A small contrastive image-text model, trained from scratch: encoder norm layernorm, text encoder num experts 4.
Rows from block 5 of the text encoder of a small contrastive image-text model, named by matrix and row number. Rows with one number within an expert belong to one neuron, the router's apart. Each number is 500 + 40 x the weight over its row's rms, rounded and kept within 0 to 999. All counts start at 0. Numbers have three digits each. After the name is the row's rms in percent of the matrix's.
Before each expert's rows are labels from the 100 texts, of 14976, where the router gives the expert most weight on average: "tokens" is the input token at the peak. Only what is clearly more common there than usual is listed. The data: photos of plants, animals and fungi (iNaturalist).
# router: router (text_encoder.blocks.5.mlp.router.weight, 4x256, trained with AdamW), inputs 104-155
# up: expert up (text_encoder.blocks.5.mlp.up, 4x256x256), inputs 104-155
# down: expert down (text_encoder.blocks.5.mlp.down, 4x256x256, transposed), outputs 104-155

# expert 1
tokens: "o"; "s"
router.1 108:449442501520504527531498528454499512499520502502479526474558532511493497440440493532432463528522480421531431531494559516420471534474507491537574504464523468
up.12 096:529424516557515518468545502584547483505507457446483446483473553529508487461525459482527516524561505509441471546533576539509470490491448440491477477526497483
down.12 098:481470478542516529552477527466575528487461458494471449514477476530469420468511528509517540460419579510554529490468553461508550480541500558470466497521527589
up.13 096:504528567493482457482482526505531576425497556495483503433432495503555477509507482544444497508569489490507488540462425436490546445451578432426528567489491513
down.13 089:527463497514608530526517441508474522561575493492513490534517545499552504535483489442504432471522517512544531429513503486457538494449528451532501501472559533
up.14 090:496517508481495506551536584441567523472467500507533483546562462502496526439514387476493489551461539550505504473483479515514471547464488512501392522495485474
down.14 097:479596513501536511424474473467514531471524537522508479437411556533455514514459475505507442471485492437566466422526463500453523511525509512462520507573541472
up.15 093:433565501482593503434442527500521502442463517473440496431477462495459480487498495522502500532553537456440467500492593492469448534492490497523529559498486484
down.15 088:468509560464426410561467520520491526553429506544486529521496511452511534537501423533543440446489528544530464478509508561584575418497452448475478404514514469
up.16 095:509548536475523477403532533512428476466512541400534502535481599479447506503432498495482508476515497437472498521472528477466479498516530519527538611488502428
down.16 091:519520454534541490533480431518500550518488474524413563488488462499510455466461456501506538512496473529466506497472591531538594513449505463509484478624511478
up.17 102:511546461518493554486484486508497497496563507535560476588456458597506473562458543480491490510520531544426563417528500514534536520542469535448511487440478559
down.17 104:601490457436526529455473539509511483501476450445497596542513519492493520437542554465511521494413482509543426449482509556560494518557471543511472544448389418
up.18 095:479525531404526476479529455489457485550528488514504490560528432554566538502527502375499479514563534529509498556481472478486545500496436506464506465482460507
down.18 098:464439555519492545498564557502481517449505535396470524432528508502474496447479522495528533483517445467529548467525476455464516479534459522543522504552496462
up.19 101:505487581542512481434444447527543650469506450456538562602459452459506460497463512555561574473539489497590490472482534490544512479525543549517529529551457391
down.19 102:506518476457467473431507405503418512497464592504439557468442495498487510459507479464526552516516533520446440515511498471496465390484485430521469475479506521
up.20 109:466538496519466539493437502490503504496474514487563513570581481485544529500519523490444500476459534511494489392565482406494510481529542409550580467514461472
down.20 108:540422442450520475484564482436509490538558541490517479512397462521414496499489459567534513475550455474442470470566482470453458551520474492491545491480552512
up.21 099:457472472503527470504486478462568491508520457568480458534466480449476458540576568508524512515458488520486562492520455490526514467415494512516480486555516599
down.21 099:531518553530519504494523466480510469521527500508482469441578492528559552485480496504471499487571477495497586516541520517498517503527529576509436549421500473
up.22 093:511533471485504447549482465481429529585506457420498469513525508503517422501415444513522532461531490501563547557482446581485530488458474431489517454450473553
down.22 087:415590481490460517516527457543523542461513515467434502536468505496488518520605403520493437549487503526497475468474492482485399545509492513521453470481571508
up.23 096:512529516441457467450480517490499540528505463478461464515506466478504457440501478472461488415470475483536532504483488517515468492438420461499514561549473450
down.23 088:524482513527484508519522493504473484522517470525479519460543492529483500543478414489491515443527504478509499562473473473423533511540559492562463421477499538
up.24 115:518541555523506532518477609495499471531496472538516510436570544462499533492552500485484506518495481530496479420508488517477488556494497566554540542412492506
down.24 111:525523497530527484528473455379533516491488502540472461546526479392510436456456458548471503551503498512433543492494542558493450448541508464463521515559484480
up.25 087:454527428506475519478422457507558476554511438471481510461503522482469496508467559477476544528510394447567553481503521493480501522469473467524483481491459522
down.25 083:500491520483504565534512530514501482468526515499526485582508492497549452493522431504459488500573444491500486520531447590536490486497492540485503539450488569
up.26 087:495563515478491478519537531490511513450541549427509487444581526465536463448512500512573495484450483520511519531519445493517430426482475522544486519491467503
down.26 086:474468557535542517545478516521471522479459528489519552535418543456465575485478494452456578520580542523518426414452490525469536460509526466460519492465543552
up.27 099:407469459515470571482471505515521514466506476471459523604447497440534568482544480453540498510492538503542512484489521540531526493528453446494436553471500543
down.27 091:492443495510518532497541508548504496499424494653467517477545523544518437510533503473378470499508442561483499524468597464456488541517482534468514503539461482
up.28 101:582477456498505522542559425430427441519507444502499497495472526455510523425567498489539472417493497510538536482513530571487464484530565508546496547507494427
down.28 110:519518457535430496490421498501564473569535464525520525479503523458489474488495568526495490507550476508460559432485572422584542486461510514451515459509468504
up.29 095:439534527532463504530517575468500534510442509518501466517605448496464504445428402496503452518413450498592516539478518464526532574509458545551513499543464510
down.29 099:468453443515506451480495492518468533501548538554479418510537571471478482498556562515499494490585460447391552432493468486473441533468485459462498526462441443
up.30 105:508520523539470477468479509454506476523509500534509480470541473522616513509454499482500525513440518468501560487457473440500483467516521494530529459563559613
down.30 106:524509525461503532505547487521475511513521469469613464503492518469465459518522474572535476431540511421492488511497491484470522502526491531525493483398436440
up.31 098:478518535455491525475425533488533410455531454489495518405454508514485528504492491551557481484486540571535488422450470485521478490531516518561498534499544474
down.31 096:486479504515507522542480526491528496550504538511554516526486531484513447525492433510405543544508517440441543533522556527479459587556485508482468465502430508
up.32 098:486535530505553523497572463501464419475507482463481363491549475493468554560488489492466444506512515477510534454532538501505468465503644437520492502462530479
down.32 094:471514511506464541479498435442488466522514421542515533486460498506535574514461516506524483527592468505499507444499513466471498572469427641530557478465506488
up.33 088:481460450427476547454555513521490435504499502567515500497476503508465479483437535474447549543489523453521501482509547514516499571526519467458558451507509433
down.33 077:513521455545547582560433503484556501517511519493469498519503488521518461452510524510532451538502435519577448483470504485471499462459473491550488528530408535
up.34 093:493530486462508506511469509581465425593425524528506491451499468544560469512448483505456474520471475526564530474454477515517453504544519524546453504510600470
down.34 096:519521496489533544463460533407512525558501473542512402489565487503476515489482504509494490523500472511493519497546611486542385515508502537455583562475496445
up.35 085:444551484496433564524580529550469491487489546496574493464530514443544510483492493475504391514475484462518486527557469519483549519456449498419492456481478526
down.35 089:532492493496544474501538457516493547487582496420547516505512441516491476503518480473372557482490510529534540520477493540501525515446478587571439517484500447
up.36 111:499428517464560469435497525473500560485463501528502497567535491453495489516446589469508412504518506506528487469434569502501469485545529475460401507529459490
down.36 109:491397512485502502514490530449517432441504467514487460510495472514525432534529546485452507496558582483526497518538516467495488492485457496511496480505524415
up.37 092:514474477447457464415530444577492530488498496458373488556502453451482490517441484471577503485541423483487518516547446543449510513535435521583517532510463502
down.37 088:456564556515560596563479489462514471396473454544512492510548527536451494469500515570359542576486488509483504514379534475499555463563506548493495509554533460
up.38 099:471495524499529463458477446435520491484579483437488525467560474533484418503427496460529530483536500559474499558497468542536567513519506447398473472459524549
down.38 100:467478560506516453497517437561443528534536571418484427511477478504517580475501581421508511492556480503583468438541493462472469461451462506475500535473497499
up.39 103:522452528468507511473516508497489470520452454490500433463562493496470536481515523482471478523564487531447467458513395426555441441548475495549512445464502441
down.39 100:502502508491490495491560460560492526529510439481508496517424543575491476479473485487407438476429493549533490486509592508533504501487510580469528500450510479

# expert 3
tokens: "e"
router.3 097:517578506532536480441479529490502440506454501471502501529480417497479434541444455446586489528543537528378500500528524518496445503497468496511514500525473489
up.12 108:461476533502476474572490394456481479460548465461535531593528500508489487502458545508411408473523522465561465509444486553498476547475556513449518509476518541
down.12 109:486489551430525547550549591614465469446493454442485526531454484545479520504586554524492518527422544454524476452508450533482444494498513503566489613533516464
up.13 113:457471492509450523497530510572542541478560555514471430516458558515567432562542438505530546491572455542488503504413484466519483525528475471493472485509477461
down.13 112:479521458527459525483521445484503477571439428490532529502553544480485522512512552578525435519546564531473528516529503481564472508470578458506548471517502497
up.14 098:482525519514505475459440508576486511498473519477432566477524469459512497512410432540496479491529504529477567536427487484551446497534555510471500478455502478
down.14 096:442519506598465618480504437518527502587567494491474497511465578446484498530468518452503504502586454558464490479493485431537487501420475470441504489517523569
up.15 106:425471546529530546469418484569476551468494489505525555510486516508511551539578518540581500512566492509455462465483398506583540495531513470489475557472429510
down.15 111:467528548503445489479488475541537473504427503496529473534540503474491555524455515524446451486507468599581431485431549450487479561526490557509551554512552522
up.16 099:516547504447538498499548517466431466528566539568457509454545464490514502494509473487483493476500476525520509556512455512481515488513513497553487544456485525
down.16 099:468558487447483462453485485464496536495512527502541529499522589471512509536471434553531516547430470464455595442481475507413474479509523514488490452519484511
up.17 103:500473514479492514473525545538478492457445524477533555456504537498461481511599542536493466473494499449535526488471543458478474549487466574479484511432570436
down.17 112:498485463477458603546415481508508481511484525649461415479481470482509483498490465463511491503432514467500481490489526433526472498522533498535535522531535462
up.18 097:429483494528465437454440461551511487458548509462575508499510539498545601516448532556475506511480510543476439508447554503504528454524519482470481539532536516
down.18 100:572530478524513494562545497505546520541445438487511452469470550497430469448530451407437513463471487486535532591481435478536532502540459517485552463505485447
up.19 098:563466543506511466568507522411490498531520529468490519438501562510470525548467470409498564529513519539541519474458494449530493569500461562533509562503470479
down.19 103:464490466518515498466552527559492504534493463490519430498509448517537485475510516515493520549517543572494457428574524639522563435516501454468500452450531540
up.20 097:438455519488498566488420575505446519495559537562527553452595540526518532424502526550537533494484502506482432508518525485385553505501477620467461497498469476
down.20 098:470503439455500472473445521499414491516477478439482403534428478489538468462439423531526596411517512470497477446463438537528515497602519477530468576568475424
up.21 103:508480480531486464475508475519505563523478426504477549541459538419429540532520486551473415511474475491529461564458506555568570492538476528508452554507442494
down.21 097:437538477513529486455487532443501432489467532480515487486531543518557465494523508467508509456562506541598487471525491518528530555516447416456514483522491492
up.22 112:530472472529502489501525593453529567494512543526518503472471537465507561450493518524481486518499510476528425552460532474472452503503418497496520505505502512
down.22 105:446571478587487596418562504517410480560494455488444476520490508446437536476531484550491494517517602513509510519451414485437557459445455467529446539566433557
up.23 111:454540565516434459454510516480447499540485505522521449515460501527536484438439452502554443559487494471507461472438534482512502488474465472418483489448542554
down.23 102:516478534485516493431512494506495470506494524586411500443493466457466465539476519380526459445443485543587627510499491502471435470502415616466481493544495451
up.24 102:475414558508569564489527561526543520448536444558564600488545479530452520469506492498451443523472484518516456499499498542448495503505506543440511446496524554
down.24 096:501543520530474480537516553536561502516508593504504413520531595525501507521547549502489438494468500544505511522566554458535504551482490487518534554459463497
up.25 112:523518458554476410464505530562466480547494568471524494523554424489492514481511491516546494522507453535549562520499519505459463555539500524444522484553470531
down.25 108:443419392514481521541412467568470449514464546441483456418488479491561453486471533470542467543514489581495534505518519511529463503484484456548560541442545518
up.26 093:533540460560489490508417475486477559425516505431545385552535469472455491453557528542499485541580512476473457485563408569547519448470502515435482507475550496
down.26 095:473473503457510550562477551482568501580514438508408530452455537580465445459479538513494476588486451492576545500477468410488558531491555515456520517504436500
up.27 101:483449472460498520509526512534488487540533487501536567472465487447449463467424554423497486510466526509517407516529577607458502539523484519573531513475441555
down.27 105:500536454569481467503472525426563437540514416454518526495546512449500518504516476527529471498566521565563512490497545533528556503485529563446519433464509473
up.28 092:498521491508542534500487590540546515525511518501521433551578495495496531478471461489482492559558524479460487485428528541530467537450540493461445456563531444
down.28 092:482498488478512553491522464460470526520554533488481536485431477505433422499509495518488525484473486515534529516553508479526602487499553479485539542495592467
up.29 103:501478541506504492460465476539513539505484468453538492421582446441492476430489477479509538428492477433478474482488454527490497494527575565512498447522461469
down.29 095:454546468493517503516545442508479494513508501449464532460505538545550533532548518575543489548479546510498519518495468420538509505556527484523517529472561528
up.30 103:542433543519422484476548528512517504574503529517506482439514508525477489544546487497468474510503436525438528523446533521467504551481457560463524538409504502
down.30 093:466425506484502536572446487496446483426523540485475534547507511466507445513508484448522511506567540438478465549479445508469518503489452513465538501540485521
up.31 100:501435473497553508492474486494397492537510473484479466455509477448473497486486490437524465508526461516518473575539453510454552459471473499525462528569476524
down.31 097:514477561532489397509504438518508495488430488526510514470447557517501522506505454475506451501517448482451500539497548491402496477520545538515473539484507510
up.32 101:584585520546481496496530523459494570525506467604526485510484476493521430414446466518491558421536510487568466530493508446459532490548410455494493512524577545
down.32 102:573451508476578520442527469494523470546530426477437462480510553495511472512502518544528491497524491507424525449432431492443516461575503526514428480593491503
up.33 105:476463506490479520499528503474466454476484511510521536488514504426490551500517599493520437471508490441546509444519466503485543566471522485508461467508507495
down.33 108:509517484521438494514478509518505537459467444507558499489582447571489492544524435495524569461487455468442481550426497480504549504557456547540492433504570533
up.34 100:456471507457421532512441522544458544418523490505435529493519531479487583524536500513485541518560451470574533450541486434582505538496444482541455515430548472
down.34 111:435531519480539405443537506455556488550508534507535453531505490442458505500495490568530476477441474457458482501476525547468430438432532495492577428518493570
up.35 101:613461494475499457515423426484533535451524525451526481482512501490520531474469467429458493448531504477518537504503551484492553560561519536534441554501483500
down.35 099:455435400541494567477489534483487458532526522480460489491398470538445427435432464515490578418480522455488509503520508506528502573544431537459503455469511525
up.36 100:553404477486451469453535489583462555467539491470548435458498536478536536469462517493493501485432411522482516519455484464528542480440527494503472476538487510
down.36 096:505492401469523492517475431542478433472506479542578476562465511550470494585515492483480454538530513480499450458493460459470403480514565532502563457493495492
up.37 097:445528527482412414518557474573487631549474518510577538585510535459571531470512544491522494520524501522440575467467421510490471484502535574526448542532505558
down.37 100:425534542522543557490495439471569565484521441488457529474462520437411523528447528471515520447501487524516467539579500493495540418537443442584498527519536530
up.38 101:459563461426578515480461400474488540487453512524501500541547593523488461500442498517446484510500527533510483504465543488490511473484514536445545455511489520
down.38 099:568463474526548425469570472502433413547507490487466487531455481538500525455545582529510463520528522421508533485538539510535476549471521521491515470522494521
up.39 093:517530552534492510580485480475530548520457466475554497539463481474526521546523554497496446619429482548536519466555421431475480577495571565492472480582517546
down.39 093:488533471438531459493422501438414503499442487497515467522487486441526486486486540502525530457520555471519469469557521513506500430534471408461518511537525460

# expert 2
tokens: "l"; "<end>"; "n"; "f"
router.2 098:562485494481520501469544470494498513476540496549482449471493499476535570502552503512484573491465519550566510484485469494499566458495481496464456540532493543
up.12 096:448542444527478571489472460473482498532498629485493519505551467557525553585491513515525555560486495560491501492468549487477520401517449517465465446516519426
down.12 094:532433547460561518528513536462523544433523512561521446497489532512532460442505488514446470512477484461513544550436502474564512538494520528569595502530473555
up.13 102:470527498525539534510549521566482491511485477450580432497502465506455528546462486504468534508499529557583467510523529505539454523502502524511519508507548492
down.13 104:497470531557480484502466471460450486549476512513463502520569477511482434523448519596479500453525513521439428467466472503430484520445495509437521399481492531
up.14 100:434530455467536508606506418496527509508464526496417559476510478501441515523440539542478550442486507456545500427505392560491462423490615504432518454456487542
down.14 102:519474481471522491420466596443516492507510492477561484444466472425521450517542383448527513499493460533547591503503581487563469508485430509534526519531529442
up.15 096:502507474535503533451544502506565540518398563482424470564473485484477490486556536524517445533442462480526517512484516452554484481473508479493504554539447563
down.15 095:544509538479573439490525466509529527538497475499547492530554484498493476510466489487461492423496568489451549469505494534473520478532533542493467523521462487
up.16 102:507549467480509424513562476531490464457491436491531486526522497511502449489507517512518507451486538515499561529541458484463506494489440483549481592560481563
down.16 111:519551521427481506442493509520520478496512584543464488510450528556492565495498505465565514495535496498499505535441459442532416531500551488462520511490493495
up.17 125:492449542495507566474515500510537492510511482497472426557488460530518517501585514492460517380565485498610514513530496493535426475540519587471460513444492469
down.17 110:421478562565550498562466526490571553485519574484454524477519519528474482541477542515518556499483499464514563511466449531531508520523465430484517443548518532
up.18 105:519528543467493554460468416479470502508470479471598621506555595494458489509433558515498565555541485533499509434514482437461529476495526478492496437504524517
down.18 094:524516495463469491507498498437513572540497546555493473517432519426494499459556503456493428459396535469523520505540492534536483489481465553496493512524406511
up.19 095:503478473540480510550478521506447546444530569536476513524522487521490452439511576510486468497525518565402482508472477424527449429522522463548464509531458426
down.19 090:521424441411553508510469552500410509537543509559436548463431429540517477573462473514519542478417522443473512533491464496503488541449507511416575425435502522
up.20 093:509449479452453494504508524501438436484466489431540532540491477388504457527427525448527519544496509464528497523443490517492437485486503462517453512457453531
down.20 101:490541485524481518474537518502587511485447490563424520472516431573502557529550534538519542483418536485517447474538439503501515484501509540542578545450484488
up.21 096:507512461433496496464561540474514474540495519485488539473523400486447511472532482509451535496486464507611503534618478502463528454517504479498580425483498527
down.21 096:485453519493540483517572510613511512462500489501441555522520518516563470528510527580534513435501564472495510470426529507541509534490457491478377504486574495
up.22 105:521465483591506455501472517524527460525556540499554412505474433541547467438485551514525456476420555587464549523519495473554499561464480526523457479448494539
down.22 100:608552517433536542544543527572496536522527530566469530518472553474435494532467514473526481444516515473579467510556444554497496592471520438487518442522433569
up.23 087:486579504542483586462523545457534460537475546500445524548519557545469493537459518518498483458524517465448441440517480541530532468458517552553517502524522476
down.23 081:528488442459543546504455581448511449545545461465420504504459463473497473504426536511452475526534550543493488439487482481508495502487513463457562453473482500
up.24 106:457558473418533504509527517490533499511506588522443438515490563562512532476531525478485450537530488466484512483541554466513538484504511539464507470447445460
down.24 101:428542471480517499502464462503420511572470371501534544484536461462466529569482453510436484451434433444510518518519529576499498509530538492485523482505561518
up.25 112:485598482413412467525528523556414522523505431518623469458581481522467503496488494529549465531459420490475430456479453421575522490477508576536534445475554545
down.25 103:412488570595500529488487562502473506524412522555420467506449525480493524449509577580499524519568505505503384552512522458461470527563492523476496519507536481
up.26 100:520495473531522505526446578524465553476413487483510451488516516483510466579544501472539497486497502399539526470564438504517515516493495530424520481490438481
down.26 103:525486534460565459513579462504460489501463479564495487546562434535457477518505523496568581436449550475524451472480512462513538456506468438460531545459514546
up.27 103:443482490536511493511572433544417460492500497520461500521488465572516466467500506505505519478450522440476545516440523538462450513431485495576478478438570472
down.27 102:485633466453485520454480538474506428499538569563463523506547558495528510538421433474497446461489435550484511522550544492578450483536507475446495498554500480
up.28 098:452557501468505537561563537482470493482528531468505492493572501465427483575500458515506560531489550528483548498443541495560472585506451461434534535472535498
down.28 099:508468511562488520490521536593504500439526550399561544508572488491508479546477585469544512512449529470505492556467465500444500428485544533577546487563497466
up.29 102:492502496481456490511485527617498499488419463523464467461536458531516519499424500534516538538467531501524452505416476554530498487476513560478540446494560542
down.29 101:569454489514601484500549532470604538470487466555546523480534490501469482488587585517514567467503500458463531485517510549543467489496404508448464520502476507
up.30 102:475487542546526519524570505496463533551541519566472481478504483560454474573459535532475492567565564542449594555582471504519467533565541536438509488521474533
down.30 104:474491523493479513526460519550500504446566478441556551565468528434597487532569495430516533516447480512472472513518566546486403552506539522520557500428559485
up.31 107:484488483460474491467533469521509515523483515514534356443475455484516480518524509553542554502460486535534508585500498485489528491495541508439478471480437539
down.31 105:521563528530575456486470484549445459482503539450486533461446519541480542550509522494477531505506528437471494511445519461521490452513499478559527421486527444
up.32 100:551539471557443540515516486525458448569427572495428466518494464446490493519542528526465518546487467515521470503517450537514493499482395506492546481576500512
down.32 105:498477514521530504511523482522459486515534477467579553490516477512556508439482511497459477533494483460464453523479463510481526483446582505398483498555531431
up.33 100:529572529458467528497498499501471507528516475546480496439506511448445512518495434488546443485506440445434510497461555497470511459514509427409508513498445514
down.33 101:485529476542455439416488538516448489473442559470544454544444471565530557515507529486482504505454592536556458510490532498489531471533467526485537433429446535
up.34 107:508502481536523452497498541488436441497495430505437519459511505462480552426557474471571542535587517399463550440455485518489493467453513468540494529467440527
down.34 107:508478460484527549501438482520587548430502511511491438572491500584486474539496557539533463437510517544469471495510481474497458530501496580465513504508463478
up.35 096:487500556437489549475460442531484506427492443469536489545553451538462441526483502493597489488528383502528524497482519502534449482493483477568498391544471516
down.35 099:515552438510543572544468588563513488492473457491478466560517528502503485495489475554509586478497543533463500523498487518535508525531431508520553472484460494
up.36 094:448478581529463458538426464468482515501504490522582483491541517519522467503511526452514402439433419468569387486520471488470469569458452508525520548475469463
down.36 098:590519495499529483467601481486523498498563482451484538492432469447525529442477563478446522514497550463525495522587484517518500431489552522528518526486490495
up.37 090:520492503625445531502480506462482551466517524512471455478560466500440544516485426479573509521521495448457529496500517501446512499466514526450552517385486479
down.37 096:532515515488551502531526500454422521511480522480492430506465486537528515421480466459571515559539521497434472586488487432434443505504474502469454435511501543
up.38 101:530504477531466509617494443506502479409557448433501507526438486475480426425491522483458481502428418452465494499539439518489472518519516480537486480534616530
down.38 098:498507482449590469481523477533473542486515566541455481486500525583509466476405478554483433487541578473538503490517530453513520513505512520483512490571433559
up.39 098:497526480459456497481481524486480470540500514514478520449486468457399463569457512438519486499473486462459483466541503459523463563462520502510469461489459486
down.39 098:468498457490421465470528451444548485383431504506499470442443452559493514516599536512486474544521491490516490531528516533467553434490475534530534417476472474

# expert 0
tokens: "c"
router.0 096:469414474475455500568524458560491575503495517483500565518464573515502482487590517511447461427483454502529557509491435487583518536557578546524450453477559446
up.12 091:496455496451509511517479494505571471585493504472464494500519563605472548502429475514518583537497521599522577547625493515554569439479509505449548487506492535
down.12 103:565419494522495493478461483469476476492471498539549528546502462515505487537469519462484514380533494504517458468493483444527436570528531531496490473481488498
up.13 104:510480568420484444489474483550529521452545494553500491489494500465483494428554533476422438485450477476524517492481505503436469545561439500464478509513492512
down.13 107:461539467425473476537437520477496489514428507478550524544475561478489501543514484542490492523485546484466547521537488478566552389547556433465537563489517532
up.14 092:572492537437502491433487504503558509507519460534479522466528435470502468458467386496480463478447464448473543551459512469562588505539494516512499424592428510
down.14 092:446581469466469564490533584500465498564450504509551452485561528551504522509495506468504447478506514537643462492560507498426512495439527509501520487514524476
up.15 104:438511481412443532403500582467560476489512561558512538592451515473488530513483467505507445471551454406517452440560483550449477575521511436528494495480554444
down.15 095:469484533489554558555482441533467519455426532493500564496520495464456473484480621521467507534515496543591458509475450452549495438503449572533482484488400498
up.16 105:511525594468526440475422498552511529586500484520497433476500490522488526545521494472542531530516521460515537498522559452466503517550488464554547460487453488
down.16 104:450554426521472535427489506437582454492492525436506495456500443496462476518499480524517515533519463567497483500513528466507541417494512531450527467562538503
up.17 094:444498506508486506469507503500479526508480412487479485492487475476512491477527516529489568485481434597544526483422497503515462512519568572504470522528457480
down.17 101:453528510561497552469530574484565547453550548513539459567550500547518458480479396466483458456506490439458551496454533490545445511523490493435533498461503415
up.18 104:488515508509528559516473476528545529484533496519443540514510487584503445507506564513562573464468509479523568443480529456511477528488512498511454500433527519
down.18 099:513513501506490465510495562401495462546500508577523443499499462409516446525471501472515477483471478556500399523540518529471507471519423487515559539528470493
up.19 112:497468453471446591579496467454475539493474451472527492437507464487469490495563527490436477429439480478561498475492438508495494581473492590442485479475489516
down.19 104:411511528480571495439551528591550454460561553563501540583502472475516499482430539450526477523573523523516538522493542487471476532554477469510515431506569533
up.20 095:460497475543454490498527442523494481467607461474560482450509444516599486524479512529454494553492517489467600490480537469481450536451448519485480477529533515
down.20 106:517431474496509486526515532496504527542473490436558525505502526581465459502544472426468465459467423484424445456460523558506485506418467523501456527445523468
up.21 097:478461534494497532481500516485505551455433564556468465531527529482531500504436482558500516514528488539465462497506495569438517514553409487410473455485543504
down.21 103:547576524430512440472438538536535523554577555528562506526562533484514496494531479516484521564489487534549560457540500427615561465509464574489494494498518516
up.22 094:550565498526471443499530555410494448554490562519488445506527515560513492463489585505480514537480548509470425516444514490454507534444547428455509557493441518
down.22 097:514499519510403541443459483457511513510549470490471581533489470538503485565504466449508513581492550434501468498493556513415458559537404430490578489528493493
up.23 112:511532477486503478493457478473450580551521558522496460459488513501429497469459506527554490474473524457415464500496475487567448515576466522537527475474473509
down.23 109:484487476571585503551582537525539495522510524562509464492455525577518536494485536516520485529555501475561542434513519511454514502447536574543536429598503468
up.24 095:523479532466503521470452500509482535464569573475526464525499484570501483500514438445505526511485460505557479474508379572483451536450474519578471549541514485
down.24 091:511544505492472455500496575526587536543522498456505578418434506469457523507501533514454444563507475463553566533510499558474540557577564495460497442424480583
up.25 102:473438521461475506472498518479520473474485539458512491536496536452509546499463506472416477432481500490450456464523492511536455567502526538504483554409554502
down.25 108:518558498451518482560514463497505490510527449533484496463484458495474469512520525555509503562426510459535481501548514480512497474396514553547450496536529462
up.26 096:454524478560514463510535518551520478555507544483571573502443509463492520522517557490474433425565459498576533494424462488493516545554519536569507491478504451
down.26 106:553463561509549505569538516560435596462579462540588457542491531485515489521513512501529424579488497476395518460514542496477506527533508490560524558423487494
up.27 093:498482509457513548508467458478522506518504462512436465459523480623504482498480460549497543529559489504465520565513573523428469504469535540418513455526484431
down.27 096:433503474484437446550494536531434534482496462492619476544515476480501500517477494507483555428516457528535497515479431466459530521467516410498492507558508423
up.28 093:563531536508474494552555471498485474468518515561476486552457545441453530592561535472516462464489526498584532476480545493492470479453476489502468492460518509
down.28 092:424480567451433500485507508470576538430503461546466561514561544484463484488549472507536446494467470481512510535489522498531485451501475563524527494460579459
up.29 089:497440575468487528523462473546470534521517550486565485460502454468513535451512455483470487489481476432559531527493490520454451478500517545458457504434577549
down.29 093:500448414424529461468580586510532533445517522556455519500488532488553477421423516449454479545525512442527508460489513512527522484523459431526471515557468521
up.30 099:527467494602464475506538498479452495544555525520489505462548529523446578497461548504513485525505446491475471495477519483475535503531534496483501596514510461
down.30 104:478551484466488455525513469476503506526492566534471515537436520499511542427514438506443545468498476479449499510557469545477435433446408433529535488429524536
up.31 097:507501545441536543531526418453456532465484495502504464429451430434498495490530520441451457546496544433565562456567469486460589501516553541525490562511412527
down.31 096:407438481472545513469550563489565505469565493488478510511393551578441437521493440465542513507479563502477482531504613535505416532550524492455500500503552419
up.32 107:479507546518524533542495543481508577460495511518495474518524497530536533450587499505540570489533480517448522491519546452531473428587460509499518462438466471
down.32 107:511473519455481525488495438557505509499497500581471487483569559535529466490484528499508555474462543490537478470462429574456470471505482508469473548551554565
up.33 091:518407494502514555503498535489487506512527503455509516497496522528513505444523479503494518478511524427467473542490557431513492543507432492527486464524479470
down.33 086:498490551465499475541451489491517523522526512509483466518501465557552471486507502492542531554448523529395455477483463510486445417499565537446451610499491502
up.34 108:500436466462500556487455528541463399485443495583545570566499479468482501493484455432485550493476437564509524507558485543528483587512552491551474521490498502
down.34 107:512504512479481509497500489551491491450514554462466516555421466575528475531554490532550508503487536483475496528534477508486510503532509506516554518393540549
up.35 104:519506544506494521439547477491492500507439401479538547540452488479448473548461470524495484458490468481509535513548530509539441509509423541500535474441523490
down.35 095:491478482510525533512513513506512463473444531591460459545528466495555512542523506527533425651535504499584509466500501539461467495526493505517484559572527440
up.36 100:483453416522484479497490537456451567487466426594447532484469523508520534473529508462544502547495483521457456475511446463451536487531427552547462504524444550
down.36 097:442470429488533566559432485550524523497491507487510534550517532522450490523490536494501474459481541503509519504440494600555488511446517510492485507420466582
up.37 089:503497497550499520556513507514503570491502567494586526529525464436534450466518439536453483507473462499486514484482509432471499543496475453525416535474467505
down.37 094:492484507482481505461476466469595514470537447529487512507542533537465491448471570495547511539541489528576488550562480490537557447489470558511508507476486467
up.38 099:443489455485498526484557476493481438499530425484458527513450530472471536492433495445485540514525486469467528515414504533535566509502496472521576554517509512
down.38 094:449464524514490446470491483507505564522411488433475539523519451545498491507529579494506513499431504452431455402469496496537467501483485428534503439464513483
up.39 089:492520542486569446509419480439528474497569494551463540539546602492517426520501603472585511525496451503546485502530517408595529522484537421572498566505534512
down.39 086:499518468519519559558447494473450412505476478520491503425495460550516490584569453477532496480538500434454508481481543570414427449483482586542483449518491535